{
  "model": "audio embedding model",
  "input": "log_mel",
  "hidden_act": "relu",
  "rnn_residual": true
}
Rows from block 3 of a small audio embedding model, named by matrix and row number. Each number is 128 + 32 x the weight over its row's rms, rounded and kept within 0 to 255. All counts start at 0.
After each channel's rows are labels from the 100 clips, of 14976, where the channel reaches its highest value: "lies over" is the class under the peak. Only what is clearly more common there than usual is listed. The data: synthesized solo parts of chorales (CocoChorales).
# conv: width-3 conv, stride 2 (model.blocks.3.conv.weight, 432x288x3, each kernel summed), inputs 0-287

conv.318 [123 109 153  98 126 157 119 151 163  99 168 157 125 106 161 108  99 156 122 121 150 172 134 149 190 115 153 183  91 192 146 125  83  98 138 158 137 131 152 128 154 181 157  85 164 152 126 110 152 136 118 112 128 100 104 129 125 137 153 138  91 132 130  71 144 102 145 209  36  53 177 132 137  55 102 126 127 144 138 159 155 131 152 145 173 135  89 172 110 126  97 163 113 129 140 167 111 133 147 128 143 161 152 139  95  98 154 146 169 188 135 121 188 132 122 111 111 108 106  76 127 196 153 151 120 223 125 135 143 120 115 129  88 124 145  62 136 122 119 133 188 109 133 186 117 139 119 147 168 113 176  98 129  91 123 132 157 114 136 112 136 141 163 158 169 190 118 146  82 156 179  82 183  91 120 136 124 134 113 108 132  89 148 104 101 134 138  97 124  92 125 128 100 108 183 107 116 213 129 145 138 101 167 132  53 174 153 153 123 108 115  99 197  81  76 174 149 102 156 221  96 109 137  71 208  36 138 110 137 123 127 116 130 141 161 164 133 116 160  97 135 154 137 115 150 198  67  96 150 149 190  98 113 184  94 119 128 171 134 137 124 130 176 123 114 112 119 129  73  87 118 141 118 138 117 150 147 190 121 113 122  72 101 173 103 141  77 164]
lies over: C5

conv.247 [160 105 150 153  97  68 138 164 124 106 134 160 120  98 144 122 143 124 134 145 133 115 148 140 124 127 118 140 120 196  86  68  75 203 181 148 143  68  91 142 103 134 108 124  94 151 138 128 104 159 113 154 136  99  76 126  89  87 125 158 127 165 134 167 121 133 163 119  88 121  99 116 152 125 101 121  80 145 154 116 125  81  94 118 129 133 168 162 195 109 147  70 128 123 114 122 107  95  94  91 126 146 129 152 132 155 117 128 209 164 174 112 137 144 137  92  92  69 129  62  82 110  63 202 126 140 175  91 118 199 152 132  97  95 139 120  98 158 133  93 165 144 120 107 120  96 163 172 126 199 143 107 124 115 141 109 170 132 143 158 141 193 133 166 214 124 144 126 180 144 163 166 114  52 131 124 143 143  80 156  88  65 132 222 142 133 114 157  98 165 115 145  99 160 134 111  94  88 149 102 114  93  82 106 155 127 132 124 148 140 136 138 224 111  85 138 185 197 101 152  93  84  77 163 110 112  90 150  97 143 118 135 117 102  66 128  83 107 159 114 139  47 152 162 121 123 174 130 118 161  69 146 199 148 104 149 143  64 167 114 143 167 120  80 111  94  86 129 150  97 125 136 130 129 133 113 131 142 137 144 108 116  98 196 119 172  99 112]
lies over: E4

conv.250 [ 91 114 123 104 185 103 123 142 146 129 106 125 120 154 138 212  51 110 137 201 121 152 130 120 137 161 165 101  76 116 121 147  83 127 157 161 179 167 141 107  96 186 107  77 139 142 115 160  91 142 190 146  90  61  94  92 120 139 120 174  84 140 135 175 153 136 146 137 109 137 188 192 146 153 219 164 187  97  97 122 110 130 137 114 113 158 130 140 129 197 105 117 100 141 153 175 133  96 111 136 130  74 165 182  38 127 196 136 197 160 142 126 131 125 176 159 126 143 118 205  90 124 134 121 167 136 139 146 150  66  98 123 124 108 138 150  91 108 105 164 118  80  95 134  88 150 104 115 125 101 118 124 103  64 159 108 137 120 116 127  97 119 169 109  95 166  95 163  85 135 159 134 161 129 141 174 148 120 107 129 100 125 133 160 191 105 148 110 163 118  86 109 110 151 133 136 133 103 103 134 187  73 172 165 180 128  68  80 116 111 103  95 111 117 166 110 119 167 135  96  77  96 132 102 122 104 153 176 158 229 108 128 128 190 103 113 154 142 132 142 177 179 123  98 123 133  76 132 118 108  62 145  70 116 115 138 105  76 109 142 189 129 170  93 109 123  78 157 108 109 126 123 157 167 166 138 118 165 149 107 140 115 152 156 140 159  79 128]
lies over: C#5

conv.123 [184 171  84  71 124 160 128 149 156  90 122 120 146 149 153  87 139 144 150 160 139 104 166 100 144 127 145 141  94 139 173 108 138 134  74 136 135 127 136 148 131 143 153 122 149 126 182 166 157 182 111 123 125 182 123 156 184 103 114  91  78 146  69  83 115 140 158 196 154 139 138  91 159 116 144 101 126 145 145  97 175  85 145 116 118 151 144 133  86 150 112 105 195  82 161 126 108  85 125  84 152 163 102 115 133 109 140 108 163 155 184 134 131 136 130 132 156 157 124 123 141 105 178 148  50 144 108  88 130  99  98 168 137 175 166 122 110 117 157 150 124 150 159  65 140 149 178 153 148  71 156 122 154 158 136 109 125 128 101  78  83 103 163 104 111 127 125 173 136 146 172 146 183 105 103 152 124  95 103 139 188 108 179 121 177 105 138 177 179 137 127 178 118  99 118 132 163 145 145 218 143 130 103 166 143 173 181  98 151 138 126 165  89  91  73 126 104 120  93 141 170 124  66  95 131 170 134 153 100 123 211  95 112  51 131 206  73  73 173 114 185 168  79 121 190 165 130 140 127 151 115  83 175 199 176 118 130  89 135 108 131 171 164  83 148  74 106 149 130  90  42 129 113 135 149 155 137 166 126 107 112 182 143 147 152 123 122  86]
lies over: C5; C#5

conv.336 [137 111  96 121 170 203 124 121 155  84 150 137 157 138 117 122 136 116 122 116  63 160 129 113 127  80 151  80 135  97 132  98 107 152 127 137 108  72 142 106 182  85 148 139 116  41  83  99 130 108 138 123  70 127 139 125 139  67 136 187 117 131 153 113 153 132 110 116 130 111  98 138 122 165  78 135 171 129 114 139 112 162 134 111 153 101 143 115 172 123  88  93 131 156  96 181 121 149 196 152 135 140 136 155 104  90 106 150 139  68 112 144 152 135 141 209 135 160 107  83 120 145  66 118 123 135 105 134 120 111 150 110 126 132 121 122 115  88 255 112 149  62 127 139 171  80 100  63 123 106 163 131 135 139 201  78 207 111 225 132  73 158 111 165 109 155  92  75  89 136  69 141  78 115 114 116 100 165 124  82 117  73 255 176 100 145 153  95 152 115 115  71 168 129 161 166  97 104 120 105 150 121 127 111 127 168 128 172 137 108 131 119 121  91 131 174 139  44  99 197 140 108 135 103 125 113 140 137 144 158  91 128 167 122 133 111 113 130 113  82  96 152 116 105 119 151 120 104 104 148 132  92 117 152  94 182 108 167  72 115 103 148 154 160 128 121 119 131 135 128 144 130  61 137 127 164  89 137 134 119 144 111 169  88 103  97 139  98]
lies over: C5; B4

conv.53 [152  97 202 179  84  91 138  99 105 140 146 114 116 117 113 137  89 105 139 120 135  92 141 139 113 156 144 179  63 106 139 163 250 170 150  61 143 131 129 132 140 166 101 108 120 110 153 115 112 182 105 112 156  90  98 172 173  91 122  98 104  86 141 138  77 123 184 131 170 150 127 137 174 103 154 154 131 129 119 166 167  77 113 173 162  81 156 108 103  94 115  76  96 107 113 120  89  95  97 169 159 105  63 173 113 155 181 101 166 156 120  72 157 171 173  98  96 120 168 129  98 157 156 184 181 121 136 122 124  97 138 154 160 131 126  96 115 134 164 109 105 171 129 159 141 106 197 182 124 154 113 122 132 112  87 109  89 225 131 106 130 163  92  83 185 121 130 187 127 179 101 160 126 159 143 124 134  71 151 151 137 101 148 147 198 147 147 117 125 181 120 143 130 157 133 132 139 104 100 109 115  83 127 139 104 154 123 109 133 100  57 138 222 135  86 114 207 149 112 168 152 222 153 164 145 129 160 160  99  98 121 193 111 117 132 162 114 141  82  92 175 115 146 138  77 136 156 139 108 135 117 150 113  91 142  93 130 128 129 103 166  81  83 119 144 182 142 151 162 109 135 122 138  92 133 129 140 106 140 165 165 144 113 165 103 171 149 114]
lies over: E4

conv.359 [114  91 160 133  97 176 128 149 156 182  95  86  93 113  32 172 101 169  51 111 135 109 116  55 137 164  87 116  88 142  54 132 141  94 138 157 105 131 190 128  92 131 116 169 156 174 102 128 142 104 206 146 110 140  84 133 101 109  97 127 146 107 226 158 171  72  98  91 117 145 148  56 136 180 124 136 123 163 117  82 156 130 126 134  82 146 158 128  74 103  83 155 165 126 172 153 125 110 153 151 104 170 132 133 170 161 105  61  84 121 125 147 117  70 169 131 113 161 151 195 153 103 114 104 128 152 146 145 109 131 156  96 139 140 205 127 130 101  79 139 120 164 157 148 149 132  89 157 142 125 167 156 154 115 101 128 167 169  89 129 184 197 131 118 108 137 109 142 174 120  87 137 155 112 117  85 102 134 155 129  53  76 115 120 161 110 147 150  96 139 149 104 159 150 160 154 180 190 162 141 158 144 166 128  75 123 131 143 121  99 208 138 130 147 127 164 149 160 161 180  94 150 160 138 120 140 200 150 159 155 134 139 123 179 130 136 123 161 146 181 165 159 175 107 100 118 131 111 147  64  78  81 122 167 151  71 163 117 119  93  95  94 117 141 124 120 152 109  81 102  91 126 133 115 160 144 128 124 131 181 144 113 167 113 154 111  79 124]
lies over: G3; D4

conv.226 [ 71  85 122 131 124 100 190 134  64 180 223 145 115  95 165  69 128 121 142 168 116 143 138 132  93 123 157 147 112 106 162  85 110 126  77 138  98 150 106 157 146 119 149 106 188 109 120 123 151 130 134 124 143 144 162 137 143 151 165  75 132 135 102 103 104 163 138 108  91 133 144 116 109  60  99 110 128 143 106 179  76 174 115 149  95  82 176 104 145 120 180 105 123  90 119 166 110  99 134  60 121 155 109 133 203 144 148 167 131 126 145 127 112 136  95 139  89 130  92  56 126 118 125 112 139 133 125 136 131  33 168  71 213 141 141 142 145 144 137 100 130 177 140 153 136 199 136 130 147  98 110 210 112 127 174  86 108 118 142 107 140 125 142  59 126  92 112 138 123 119 145 144 170 114 101 109 179 118 117 139 168 173  93 141  99 153  59 148 110 103 154 186 125 150 102 169 168 144  97 142  66  99  83 139 107 180 112 110 143 147 101 117 127 109 147 160  93 109  77 198 148 162 109 176 127 108 104 133 125 165 173 142 138 131 153 167 102 141 107 134 114  84 112 168  80 127 242  79 134 188 155 107 122 114 114 142 153 114 172 129 135  96  88 151 152 110 127  80 151 180 165  74  73 112 130 190 123 150 119 160 150 145 136 179  99 185  87 139]
lies over: C5

conv.193 [ 93 129 101 125 150  94 102 110 110 155 155 145 137 165  97 135 112 159 109 121 161 147  74 182 176 194 165 142 139 149 147 162 170  94  63  92 137 132 132 127 125 182 134 162 138 121 113  85 133  92 128 144 151 193 188  47 124 184  51  88 149 114 104 117 112  98  99 134 170 119 133 161 188 151 161 125 132 122 128 105 132 128 217  94 148 184 137  79 115 113 140 103 124 154 111 156 135 144 128 123 119 125 100 163 149  74  83 139  87 174 107 177  94 139  63  85 160 138 164 131  51 150 140 123 140 176 140 160 206 173  80 125  80 142 133 104 153  76 132 168 145 147 128 182 155  83 104  92 122 101 112 107  91  86  69 142 167  96 138  97 150 119  94  79  97  87 133 100 163 171 107 124 100  82 146 107 130 163 159  92 191 150 126 119 155  98  85 140 142 124 151  90  63 119 117 190 136 120 141 113  90  57 164  32  76  89 152 115 110 164 166 129 111 133 148 183 104 164 161 161 145 116 116 134 110 134 159 113 143  79 166 153 157 141 187 110 137 159 154 118  80 131 151 110  96 119 114 108  76  71 150 160  88  86 118 106 122 149 115 113 149 150 106 189  98 103 125 165 132 128 140 102 142 118  79 135 114 120 121 118 118 179 121 156  63 132 103 110]
lies over: C#5; G#4

conv.64 [186 106 123  91  70  94  89 148 161 144  95 102  88  88  68 145 159 154 147 156 176 133  90  99 109 153 156  89 162 114 105 187 164  87 189 114 118 150 153 133 172 181 118 108  86 126 132 116 146 158  91 152 129 144 150 122  83  51 129 144 160 134 151  89 156 137  72 105  96 111  95 125 130 116 131 116 122 121 154 104 158 103 162 112 188 140 154 113 100 112 158 195 142 156 153 116 114 124 148 161 137 123 144 153 161 155 124 147 146 196 132 149 144 136  74  95 157 122 173  95  55 129 112 167 110 131 131 152 134 100 141 158  58 145  83 112 142  74 107 138 108 154 148  74 124 121 184 115 142 102 145 137 127 135 149 117 120 132 134 144 137 133 142 197 157 166 135 189 158 127 189 162 134  78 121 123 189 135 122 155 110 126 164  98 141 125 140 119 166  96 113 109 145 157 152  95  36 128 134 124 174 144 195  57 179 148 126  78 152 132  82 177  74  84 180  96 179 105 197 154 116 137 169 168 139 123 150 150 135 122 116 157 152 145 120 130 105 138 190 168 108 146 122  86 183 148  93 174  85  96 161 106 143 140 117 142 148 149 154 142 145 159 203  84 115 156 139 231 134  81 185 154 103 127 133 118 146 137 116  87 107 114 130 203  64 144  80 129]
lies over: C5

conv.406 [161  72  84 119  89 157 135  94 106 178 109 119 163 138 122  76 149 131 181 142 182 104 121  98 164 111 153 112 156  87 120 140 130 103 188 129  92  98 150  87 107 115 144 133  63 135 171 143 172 120 139 146  96 159  87 114 121 167  73 113 105 159 101 121  81 114 137 142  80 121 123 114 193 127 191 125 134 141 141 182 113 148 177 128 152 168 158  82 100 109 153 167 150 139 117 118 172 122  99 141 127 145 117  87 183  47 118 100  83 116 106 106  59 131 105  84 102 120  93 133 126 106 209 143 113 114 162 209  94 104   2 127 129  98 116 118 139 101 170 150 112 166 135 160 122  91 148 117 111 107 103 127 119  77  87 117 109 139 176 163  65 111 107 128 112 121  98 128 138  58  85  75 110 172 148 137 120  77 113 125 137 114 113 108 164 111  99 115 127  89  86 158  80  86 146 121 124 154  72 112 192 128  93 218 149  83 140 144  97 155 136 166 107 150 168 143 109  74 104  92 110  77 134 171 134 142 126 114 147 132 159 173 136 119 146 130 199  78 185 135 141 114 147 118  77 129 110 138  95 130 106 129 131 187 135  69 171 147 121 109 105 107 158 145 140 169 164 105 151 100 153 138  54  90 163 139 133 171 129  81 111 178 165 113 134 117 154  99]
lies over: E4

conv.184 [155 144 177 159  81 104 147 104 110 128 156 137 112 155  97 185 158 125 159 163 130  93 149 111 144 131 138 162 121 113  94 206 115 130 137 106 121 137 133 126 119  92 112 107 121  98 136  66 115 118  82 165 101 128  76 112 127 131 132 112 121 146  75 123 135 159 135 128 119 132  56 124 108 152 161  71 127 123  92 122 145  78  73 156 104  72 159  74 152 171 167  41 148 173  98 107 143 136 131 105 139 111 120 157 128 152 160  82 128 167 136 126 140 135 141  72 141 202  59 121  79  95 181 176 122 141 155 105  90 102 130 143 133  90 108 179  16 145  95  83  83  99 126  90 135 107 146 150 106 135 145 118 165 147 142 124 145 127 126  82 143 100 115 138 153 104 144 203 155 126 189 121 169  86 126 136  99  86 134 127 173 200 171 122 139 123 154  94 152 153 142 137 100 168 206  91 142 105  98 161 144 143 126  61 132 108 132 123  98 203  82 114 199 153 105  85 155 157 111  99 161 129 197 131 112 108 188 155 138 144  83 148 138 130 140 115 115  75 166  61 140 146 118 155 103 158 168  75  69 170 175 179  94 158 115 122 124 118  82 129 104 108  86  71  71 176  99 121 144 153 150 124 122 163 108  82 172 101  80 111 114 161 129 127  98 137 150 105]
lies over: E4

conv.203 [153 154  82 105 173 168 144 133 132 133 145 105 163 160 119  88 102 118  80  81 139 195 101 135  88 135 145 135 184 165 146  58  86 103 128 130  95 134 136 108 142 160 171 117 102  91 153  88 194 138 116 137 183 127 172 132 136 130 127 163 132 101 157 145 151 131 139  96  56 107 105 159 154 192  91 197 125 129 157 120 192 189 100  81 164 150  78 122  93 134 117  74  98 188 142 150  87 160 116 113  94 133 197 170 145 117 196 168  87 134 189 161  87  97  87 138 162 137 161 123 137 100 147 142 115 114 143 141  95 126 124  93  88 143 131 128 156  94 112 140  93 122 131 148 120 139 181 112  77 113 115 133 118 110 127 145 176  96 136 126 141 165 157 151 133  60 162 134 158 103 154 126 172 120 101 124  77 166 144 164 115  87 106  54  82 102 179 158  82  90 131  77 108  77  88 175 147  95  81  32 161 118  89 112 136 100 170 105 119 143 135  92 141  92 152 134 134 123  72  42 126  97 175 131 144 128 126  62 104 101 152 128 108 100 134 119 145 158 135 116  84 126 145 141 110 133  91 170 150 142 187 101  92 173 144 110 142  87  70 152  93 124 114 169 153 147 115 189 107 137  85 130 106 122 164 160  79  91 143 105 118 141  58  89 109 160 104 124]
lies over: silence

conv.425 [114  79  60  97  60 143 109 206 178 180 133 127 177 121 177 138 126 169  82 152 126 140 106 155 121 161  88 145 155 178 113 112 155 124 141 105 169 109 133 144 167 208 128 123 152  84 137 149 137 171 152 117 147 131 148 160 105 150 131 118  83 123 130 155 130 114 108 130 152 148 113  93 136 117 139 157 118 147  95  94 104 115 134 186 178 100  55 134 110 113 117 134 211 132 126 111 114  98 149  66 113 149 132 125  99 110 146  85 174 137  88 130 129 127 107 103  70 158 115 136 167 128  89 133 103 150  98 155 145 158 125 203 115  92 169 114 158 103 182 138  66 179 190 170 129 141 120  79 142 122 140 158 115 141  70  95 144 182 156  77 144 114 166 141 111 119 144 151 153  86 197  94 138 170 145 109 139 124 138 122 151 136  71 116 145 100 122 112 122 139 116 170 132 110  95 113 151 189 107 124 102  97 147 132  81 101 163 164 103 164 153 116 107 105  57 139 188 164 163 122 141  68 172  60 180 150 105 143 126 159 183  86 177 144 155 115 158 118  86 135 186  97 147 171 144 118 133  98 129 159 139 155  71  46 162 133 162 129  65 147 130 130 131 163 161  69 113 228 108 122 116 146 121  79  81 137  83 155 168 110 148 132 166 172  97 121  84 135]
lies over: C5; C#5

conv.164 [154  63 156 157 167 171 150 217 163 116 102 175 143 118 129  90 141 130  72 100  65 131  97 120  81 123 189 109  90  90  55 151 192 176 124 155 104 117 117 188  90 101 155 136 137 125 115  99 111 130 151 120 130 128 139 121  90 145 145 133  99 114 103 202 111 158 125 136  97 156 136  96 102 145 146 160 148  75 161 123  97  86 104 154 145 133 114 141 106 135 163 130 136 131 195 146 129 140 119 207 150 102 232 187  53 115 116 106 176 106 120 126 142 164 103 140 121  76 140 152 169 150  66  99 110  94 100  87 136 109 112 156 147 128  92 173 155 149 103  98 128 122 108 146  95 131 115 114 190  79  92 150 124 108 142 123 138 177 152  96 168 117 132 137 128 169 150  55 161 146 110 151  99 182  72  98 178 134 185 117 147 176  96 151 173 105 156 140 110 131 108 120  80 139  98 146 122 117 128 130 131  93 185  97 116 202 172 143 195 166 130  97 110 155 121  81 121 127 168 118 138 146 160  98 140 173 120 105 109 166 116 154  74 158 120 139 157 149 101 101 120 127 172 107 112  89  92 141 120 113  92 131 115 117 155 123 170 172 110 120 149 161 155 180 112 153 155 180 128 117 194 204 131  78 118 112 114 108 180 105 139 145 214 158 171 137 138 168]
lies over: silence

conv.21 [140 119 182 159  90 138  73 128 112 160  72 108  92 134 171 109  96 125 206  83 144 101  89 208 101 124 144  81 164 130 118 124 162  85  74 129  79 116 127 105  89 103 116 114  93 156 139 124  91 134 143 198 119 110 170 165 145  88 116 199 155 131 142 190 145  86 135 159 146 141  68  87 107 133 114 133  86 144 157 151 190 128 110 155 118 163 117 190 107  91 139 116 144 103 129 102 148  88 133  82 159 132  70 128 106 154 112 100 118 128  83  62 186 118 153 160 159 129 112 179  98 124 142 147 106 195 173 212 162 157 126 168 141 115  95 160 147 114 141 108  77 173 148  84 102 199 129 160 138 146 181 138  77 185  82 109 126 125  89 140 123 149 166 169 144 146  98 160 131 114 106 184 134 211 151 123 118 136 134 136  85 152 139 117  68 122 108 204 113 146 109 171 119 105  99 161 135 150 102  85 110  73 130 154 144 125 186 167 151 132 125 149 150  82 124 106 108 176 118 111  73  92 116  99 133 141 146 106 175 101  81 137 137 119 105 120  91 126 137 151 170 149 149 179 166 145 111  98 147 123 139  74 155  90 139 152 103  82 117 128 147  58 131 137 181 121 207  93 105  71 133 174 180 132 142 130 162  93 126 153 154 107 144 115 143 159 116 140]
lies over: E4; D#4

conv.372 [136 105 207 152 163 122 137 120 110 146 115 129 129 134 131 131  94 116 145 113 141  99  77  99 113 202 110 182 170 159  77  84 145 180 152  92 143 148 114 102  84 187  67 104 148 136 106 117 128 130 142 166  75 119 127  94 111 149 178 149 121 126 121 119 103 238  76 120 116 103 118 180 136 114  89 177 100 116  83 142 173 150 112 122  73 114 105 131 105  76 167 118 119 102 122 154 136 145 102 141 137 128 147  78 151 111 103  93 128 143 100 150 104 112 128 129 119 162 144  62 161 168 193 146 134 141 116 155 134  95 143  82 216 148  68 115 113 163  75 134 145  97 134 145 103  94 111 105 128 108  94  95 125 132 116 142 139 108  98 120 201  87 140 180  96 135 128 132 139 209 113  99 157 152 112 125 125  87 135 161 165 121 116 103 139 115 198 154 106 161  96 101  88  84 131 116 167 161 110 126  81 154 105 108 113 205 114 124  97 105  54 139 112 197 105 106 110 144 169 116 153 206 103 105 154  81 108 137  95  94 156 168 110 153 138 169 130 112 132 195 138 110 178  68 133  52 134  98  89 182  89 118 120 167 127 120 108 110  70 116 197  98 126 111 107 199  68 144  77 154 139 125 160 102 136 124 147 123 110 114 193 128 163 103 144 122 100 156]
lies over: silence

conv.104 [136  95  94 163 118 109 136 192 113 116 122 145 119 112 175 134 181 150 154  77 115 162  90 114 188 148 148 105  57 141 144 121 156 168 176 144 133  75 162 197 127 139 148  87  92 207 102 103  90 106 142 147 107 120  96 125 114 212 129 153  89 143 101 117 127 112 191 110 149 128 136 195 100 140 118 172  98 161 108 128 115  72 146 162 101 179 115 136 144 169 165 137 184 193 151 173  90 138 167 152 113 192 140 138 145 136 126 110 150 131 119 184 150 111 158 144 133 135  93 127 138 170  68 131 136 133  91 116 118 111  85  42  98 104 116  94 121 137 167 111  91 148 153 117 162 140 156 144 111 134  84 126 111 103 160 134 113 109 126 107 182 161  87 113 108 139 154 141 158 105 124 103 125 122 113 126 149 145 111  97 179 120  80 130 122  92 178 115 124 134 161 112 113 122  71  83 111 145 149 137 116 129 144 134 134 140 219 111 138 169 104 123 106 151 108 144 105  92 161 167 158 171 162  89 115 101 121 173 141 170  92 120  62  74 141  92 142 120 116 139 115  76 190 167  95 140 163 110 116 168 122  77  74 156 175 128 169 125  91 128  41  90 108 247 164 112 117 146  77 126 160 129  95 136 107 115  90 106 208 134 147 156 175 102  83 169 173 131]
lies over: silence

conv.69 [155 121 116 126 113  84  74 224 137 183 120  88  50 192  88 140 165 137 106 137 124 202  88 139 138 108  77 110 151 154  28  81 190 140  89 118 128 142 107 116 100 164 135 163 110 128  63 134 164 123 115 163 117 146 121  81 131 104 157 158 121  78 125 152 118 142 134  99 196  94 102 116 116 178 167  92 138 131 143 145 172  94 117 200 132 113 130 101 157 136 125 147 139 150 179 137 113 146 155 132 142 122 122 119 152 135 141  60 134 121  87 154 141 138 131 182 158  84 157 110  96 111 141 147 144 147 118 147 132 156 110 114 153  60 136 127 175 181  43 144 129 149 131 154 140 142 180  86 135 137 163 124 140  76 122 112  79 220 164 120 196 143  77 121 136 173 142 173 141 108 129 118  49 149  78 115 137 147 120 138 129 163 168 134 100 171 118 139 148 134  92 118 145  98 112 114  92 110 110 134 167 140 108 109 118 113 162 135 183 123 166 175  51 116 166 116 158 126 199 179 112 127 168 151 117 133 125 120 152 112 101 123 140  73 187  92 162 134  65 127 127 158 128 143 123 120 126 177 136 102 183 139 201 135 110 146  59 177 131 105 106 153 111 166 106 116 163 206 114 131 157 154  86 117 102 116 140 162 159 144 110  98 166 119 102 167 122 116]
lies over: A5; A#5

conv.282 [159 141 143  82 210  78 114 122 139 182  82 110 131 127 150 147 171 167  35  52  78 142  88 100 135 111 154 157 185 110 106 120 155 120 157 123 113 143 144 116 109  96 124 169  29 162 178 151 116 109 134 103  87 232  94 101 163 111 111 123 128 137 171 135 144 106 114 135 138 138 179 193 123 156 133 114 119 174  90 137  93 171 115 132 141 150 125  72 191 175 140 120 134 137  82 139 104 174 162 130 118  43 107 127 179 143 151 131 147 169 138 133 148  94  74 122 133 100  95 125 110 126 158 128 131 176 122 119 159 114 175  74 149 148 182 122  86 136 104  71 135 119 118 141 161 104 157  82 113 166 116 134  86 180 136 167 155 115 177 176 113 171 147 180 143  54  76 146 119  97 137 113 188 137 139  86 144  87 131 164 101 167 120 147 162 144 141  97 153 108 168 143 145 104 103 163  91 107 159 121 133 126 107  49 177 112 180 144 161 160 175 139 104 146 106 124 143 114 175 145 108  90 126 171 111 159 145 116 121  99 165 104 175 138 162 123 128 158 142  94 116 201 167  80 143 146 149 148 126  77 126 122 173 119  97 121 134 162  90 124 154 147  98 159 153 147 120 107 135  94 184 129  94  90 140  65 153 168 142 165 140 153 146 167 158 125 130  73]
lies over: E4; D#4

conv.400 [ 72 115 159 134 187  85 122  81 148 123 104 134 141 114 139  93 135  91 125 120  92  80 162 129  96 141 147  57 129 159 124 141 133 174 180  82 108 169  96 134 137 118 131 120  61 142 165 127 180 107 129 139 121  64 136 125 121 173 149 192 123  87 163  60 126 119 144 122  78 105 189 162 136 103 136  99 119 122 123  78 133 150  99 143 124 107 108 212 130  71 124 140 101  56 124  91 136 108 103 151 157 108 134 154  79 125 160 155 126 106 102  89 113 161 105 141 125  37 128  90  91 144 131 123 155 186 173  99 161 181 120 124 127 150  82 107 134 116 105 129 195 157  87  56 152 168 117 143 150 129 153 156  79 174 155 143 153  94 175 107  73 168 107 161  91 124 168 136  76 129  80 135 166 119 143  98 138 127 153  69  94  82 175 155 169 123  85 187 128  63 120 168 119 130 158 112  67 119 142 118 146 134  76  57 148 149 113 112 150 145 105 172 109 153 151 146 162 123 115 135 136 148 128 164 146 141 132  86  96  90 109  92  95 149 101 102 155  41 113 169 113  85 127 149  98 130 116 149 122 129 187 134 145 106 115 151  96 128 130 118 140 133 149  72  96 140  96  92 174 152 126  90  90 130 124 209 200 147  87 116 128 133  90  54 119 109 161  82]
lies over: silence

conv.350 [141 126 114 160 124 141 202 121 129 121 145 134 120 168 175 119 104  84 105 158 160  87 159  76 179 127  98 108  75 106 156  95 163 101 107 126  83 155 104 117 162 109 138  87 135 145 129  41  87 157 177 116 148 147  99  70 114 187 175 135 165 159 122 136 138 138 153 120 170 139  95 143 189 126  94  97 171 114 100 202 175 121 107 119 165  81 131 150 132 134 121 150 138 122 131 161 130 147 125 122 109 144 112 127  95 118 134 169 176 106 134  63 121 122 149 118 121 158 111  93 130 121 132  89 104 122 135 150 132 172 139 146  66 130 167 147 145  96 123 149 184 173 151 150 137 176 134 104  94 111 212 161  65 177  88 122 208  90 139 167 135 136 154 132 169 111 129 105  83 110 100 208 138 142 148 145  89 125 214  89 140 151 130  48 132 173 119 159 108  72 133 183 122 108 164  99 105 176 146 102  87 143 114 116 143 160 134 137 188 145 180 110  95  85  63 214 126 161 102 117 110  73 135 170 108 149 124 107 222 109 128 104 111  93 101 128  80  68 191  68 107 119 125 135 147  75 189 115  96 133 125 136 178  78 131 145 167  97 169 169 104 119 106 128 150 143 173 144 128 132 106 123 131 128 157 153 128 135 153  90 116 160 102 167 150 134 121 122]
lies over: C5

conv.170 [163 104 129 160  83 136 154 165 164 174 130 177 134 125 128 157 101 115 132 124  79 133 145  94 149 122  78 148 108 123  81  40 132 120 181 203 109 102 120 160 138 132 102 108 118 117 106 135  67 158 141 152 150 100 102 151 134  82 140  99  90 117  94 167 108 164 184 164 100 122  60 167 166 176 173  84 133 147  99 137 153 120 114 208  81 152 164 120 159  80 154 111 183  60 178 138 187  92 132 172 196 140 125 169 108 141 123 138 110 141 192 109 134 161 104 173 115  70 131 105 142 101 118 119  55 156 119 108  88 116 137 139 157 155 125 137 145 136  63 118  89 122 142 154 125 188 183  76 134 119 195 135 110 112  95 151  93 171 148 145 170 105 120  98 112 101  99 177 164 172  98 115 138 173 149 130 122  82  86 187 142 130 127 162 120 144 129 124 119 159  90 133 135 137 136 114 171 120  95 142  75 101  96 153 111 121 178 137  63 191 108 165 198 138  56  92  99  97  38 175 146 115 162 135 179 115  93  93 123 160  94 137 159 114 164 165  96 103 102 105  99 112 136 122 123 113 153  81 127 181 123  68 144  87 176 149  97 138  91 123 108 186 141 128  93 162 104 116 111 139 121 114  95 133 125 114 124 158 112 154 140  94 151  89 124  88 125 165]
lies over: A5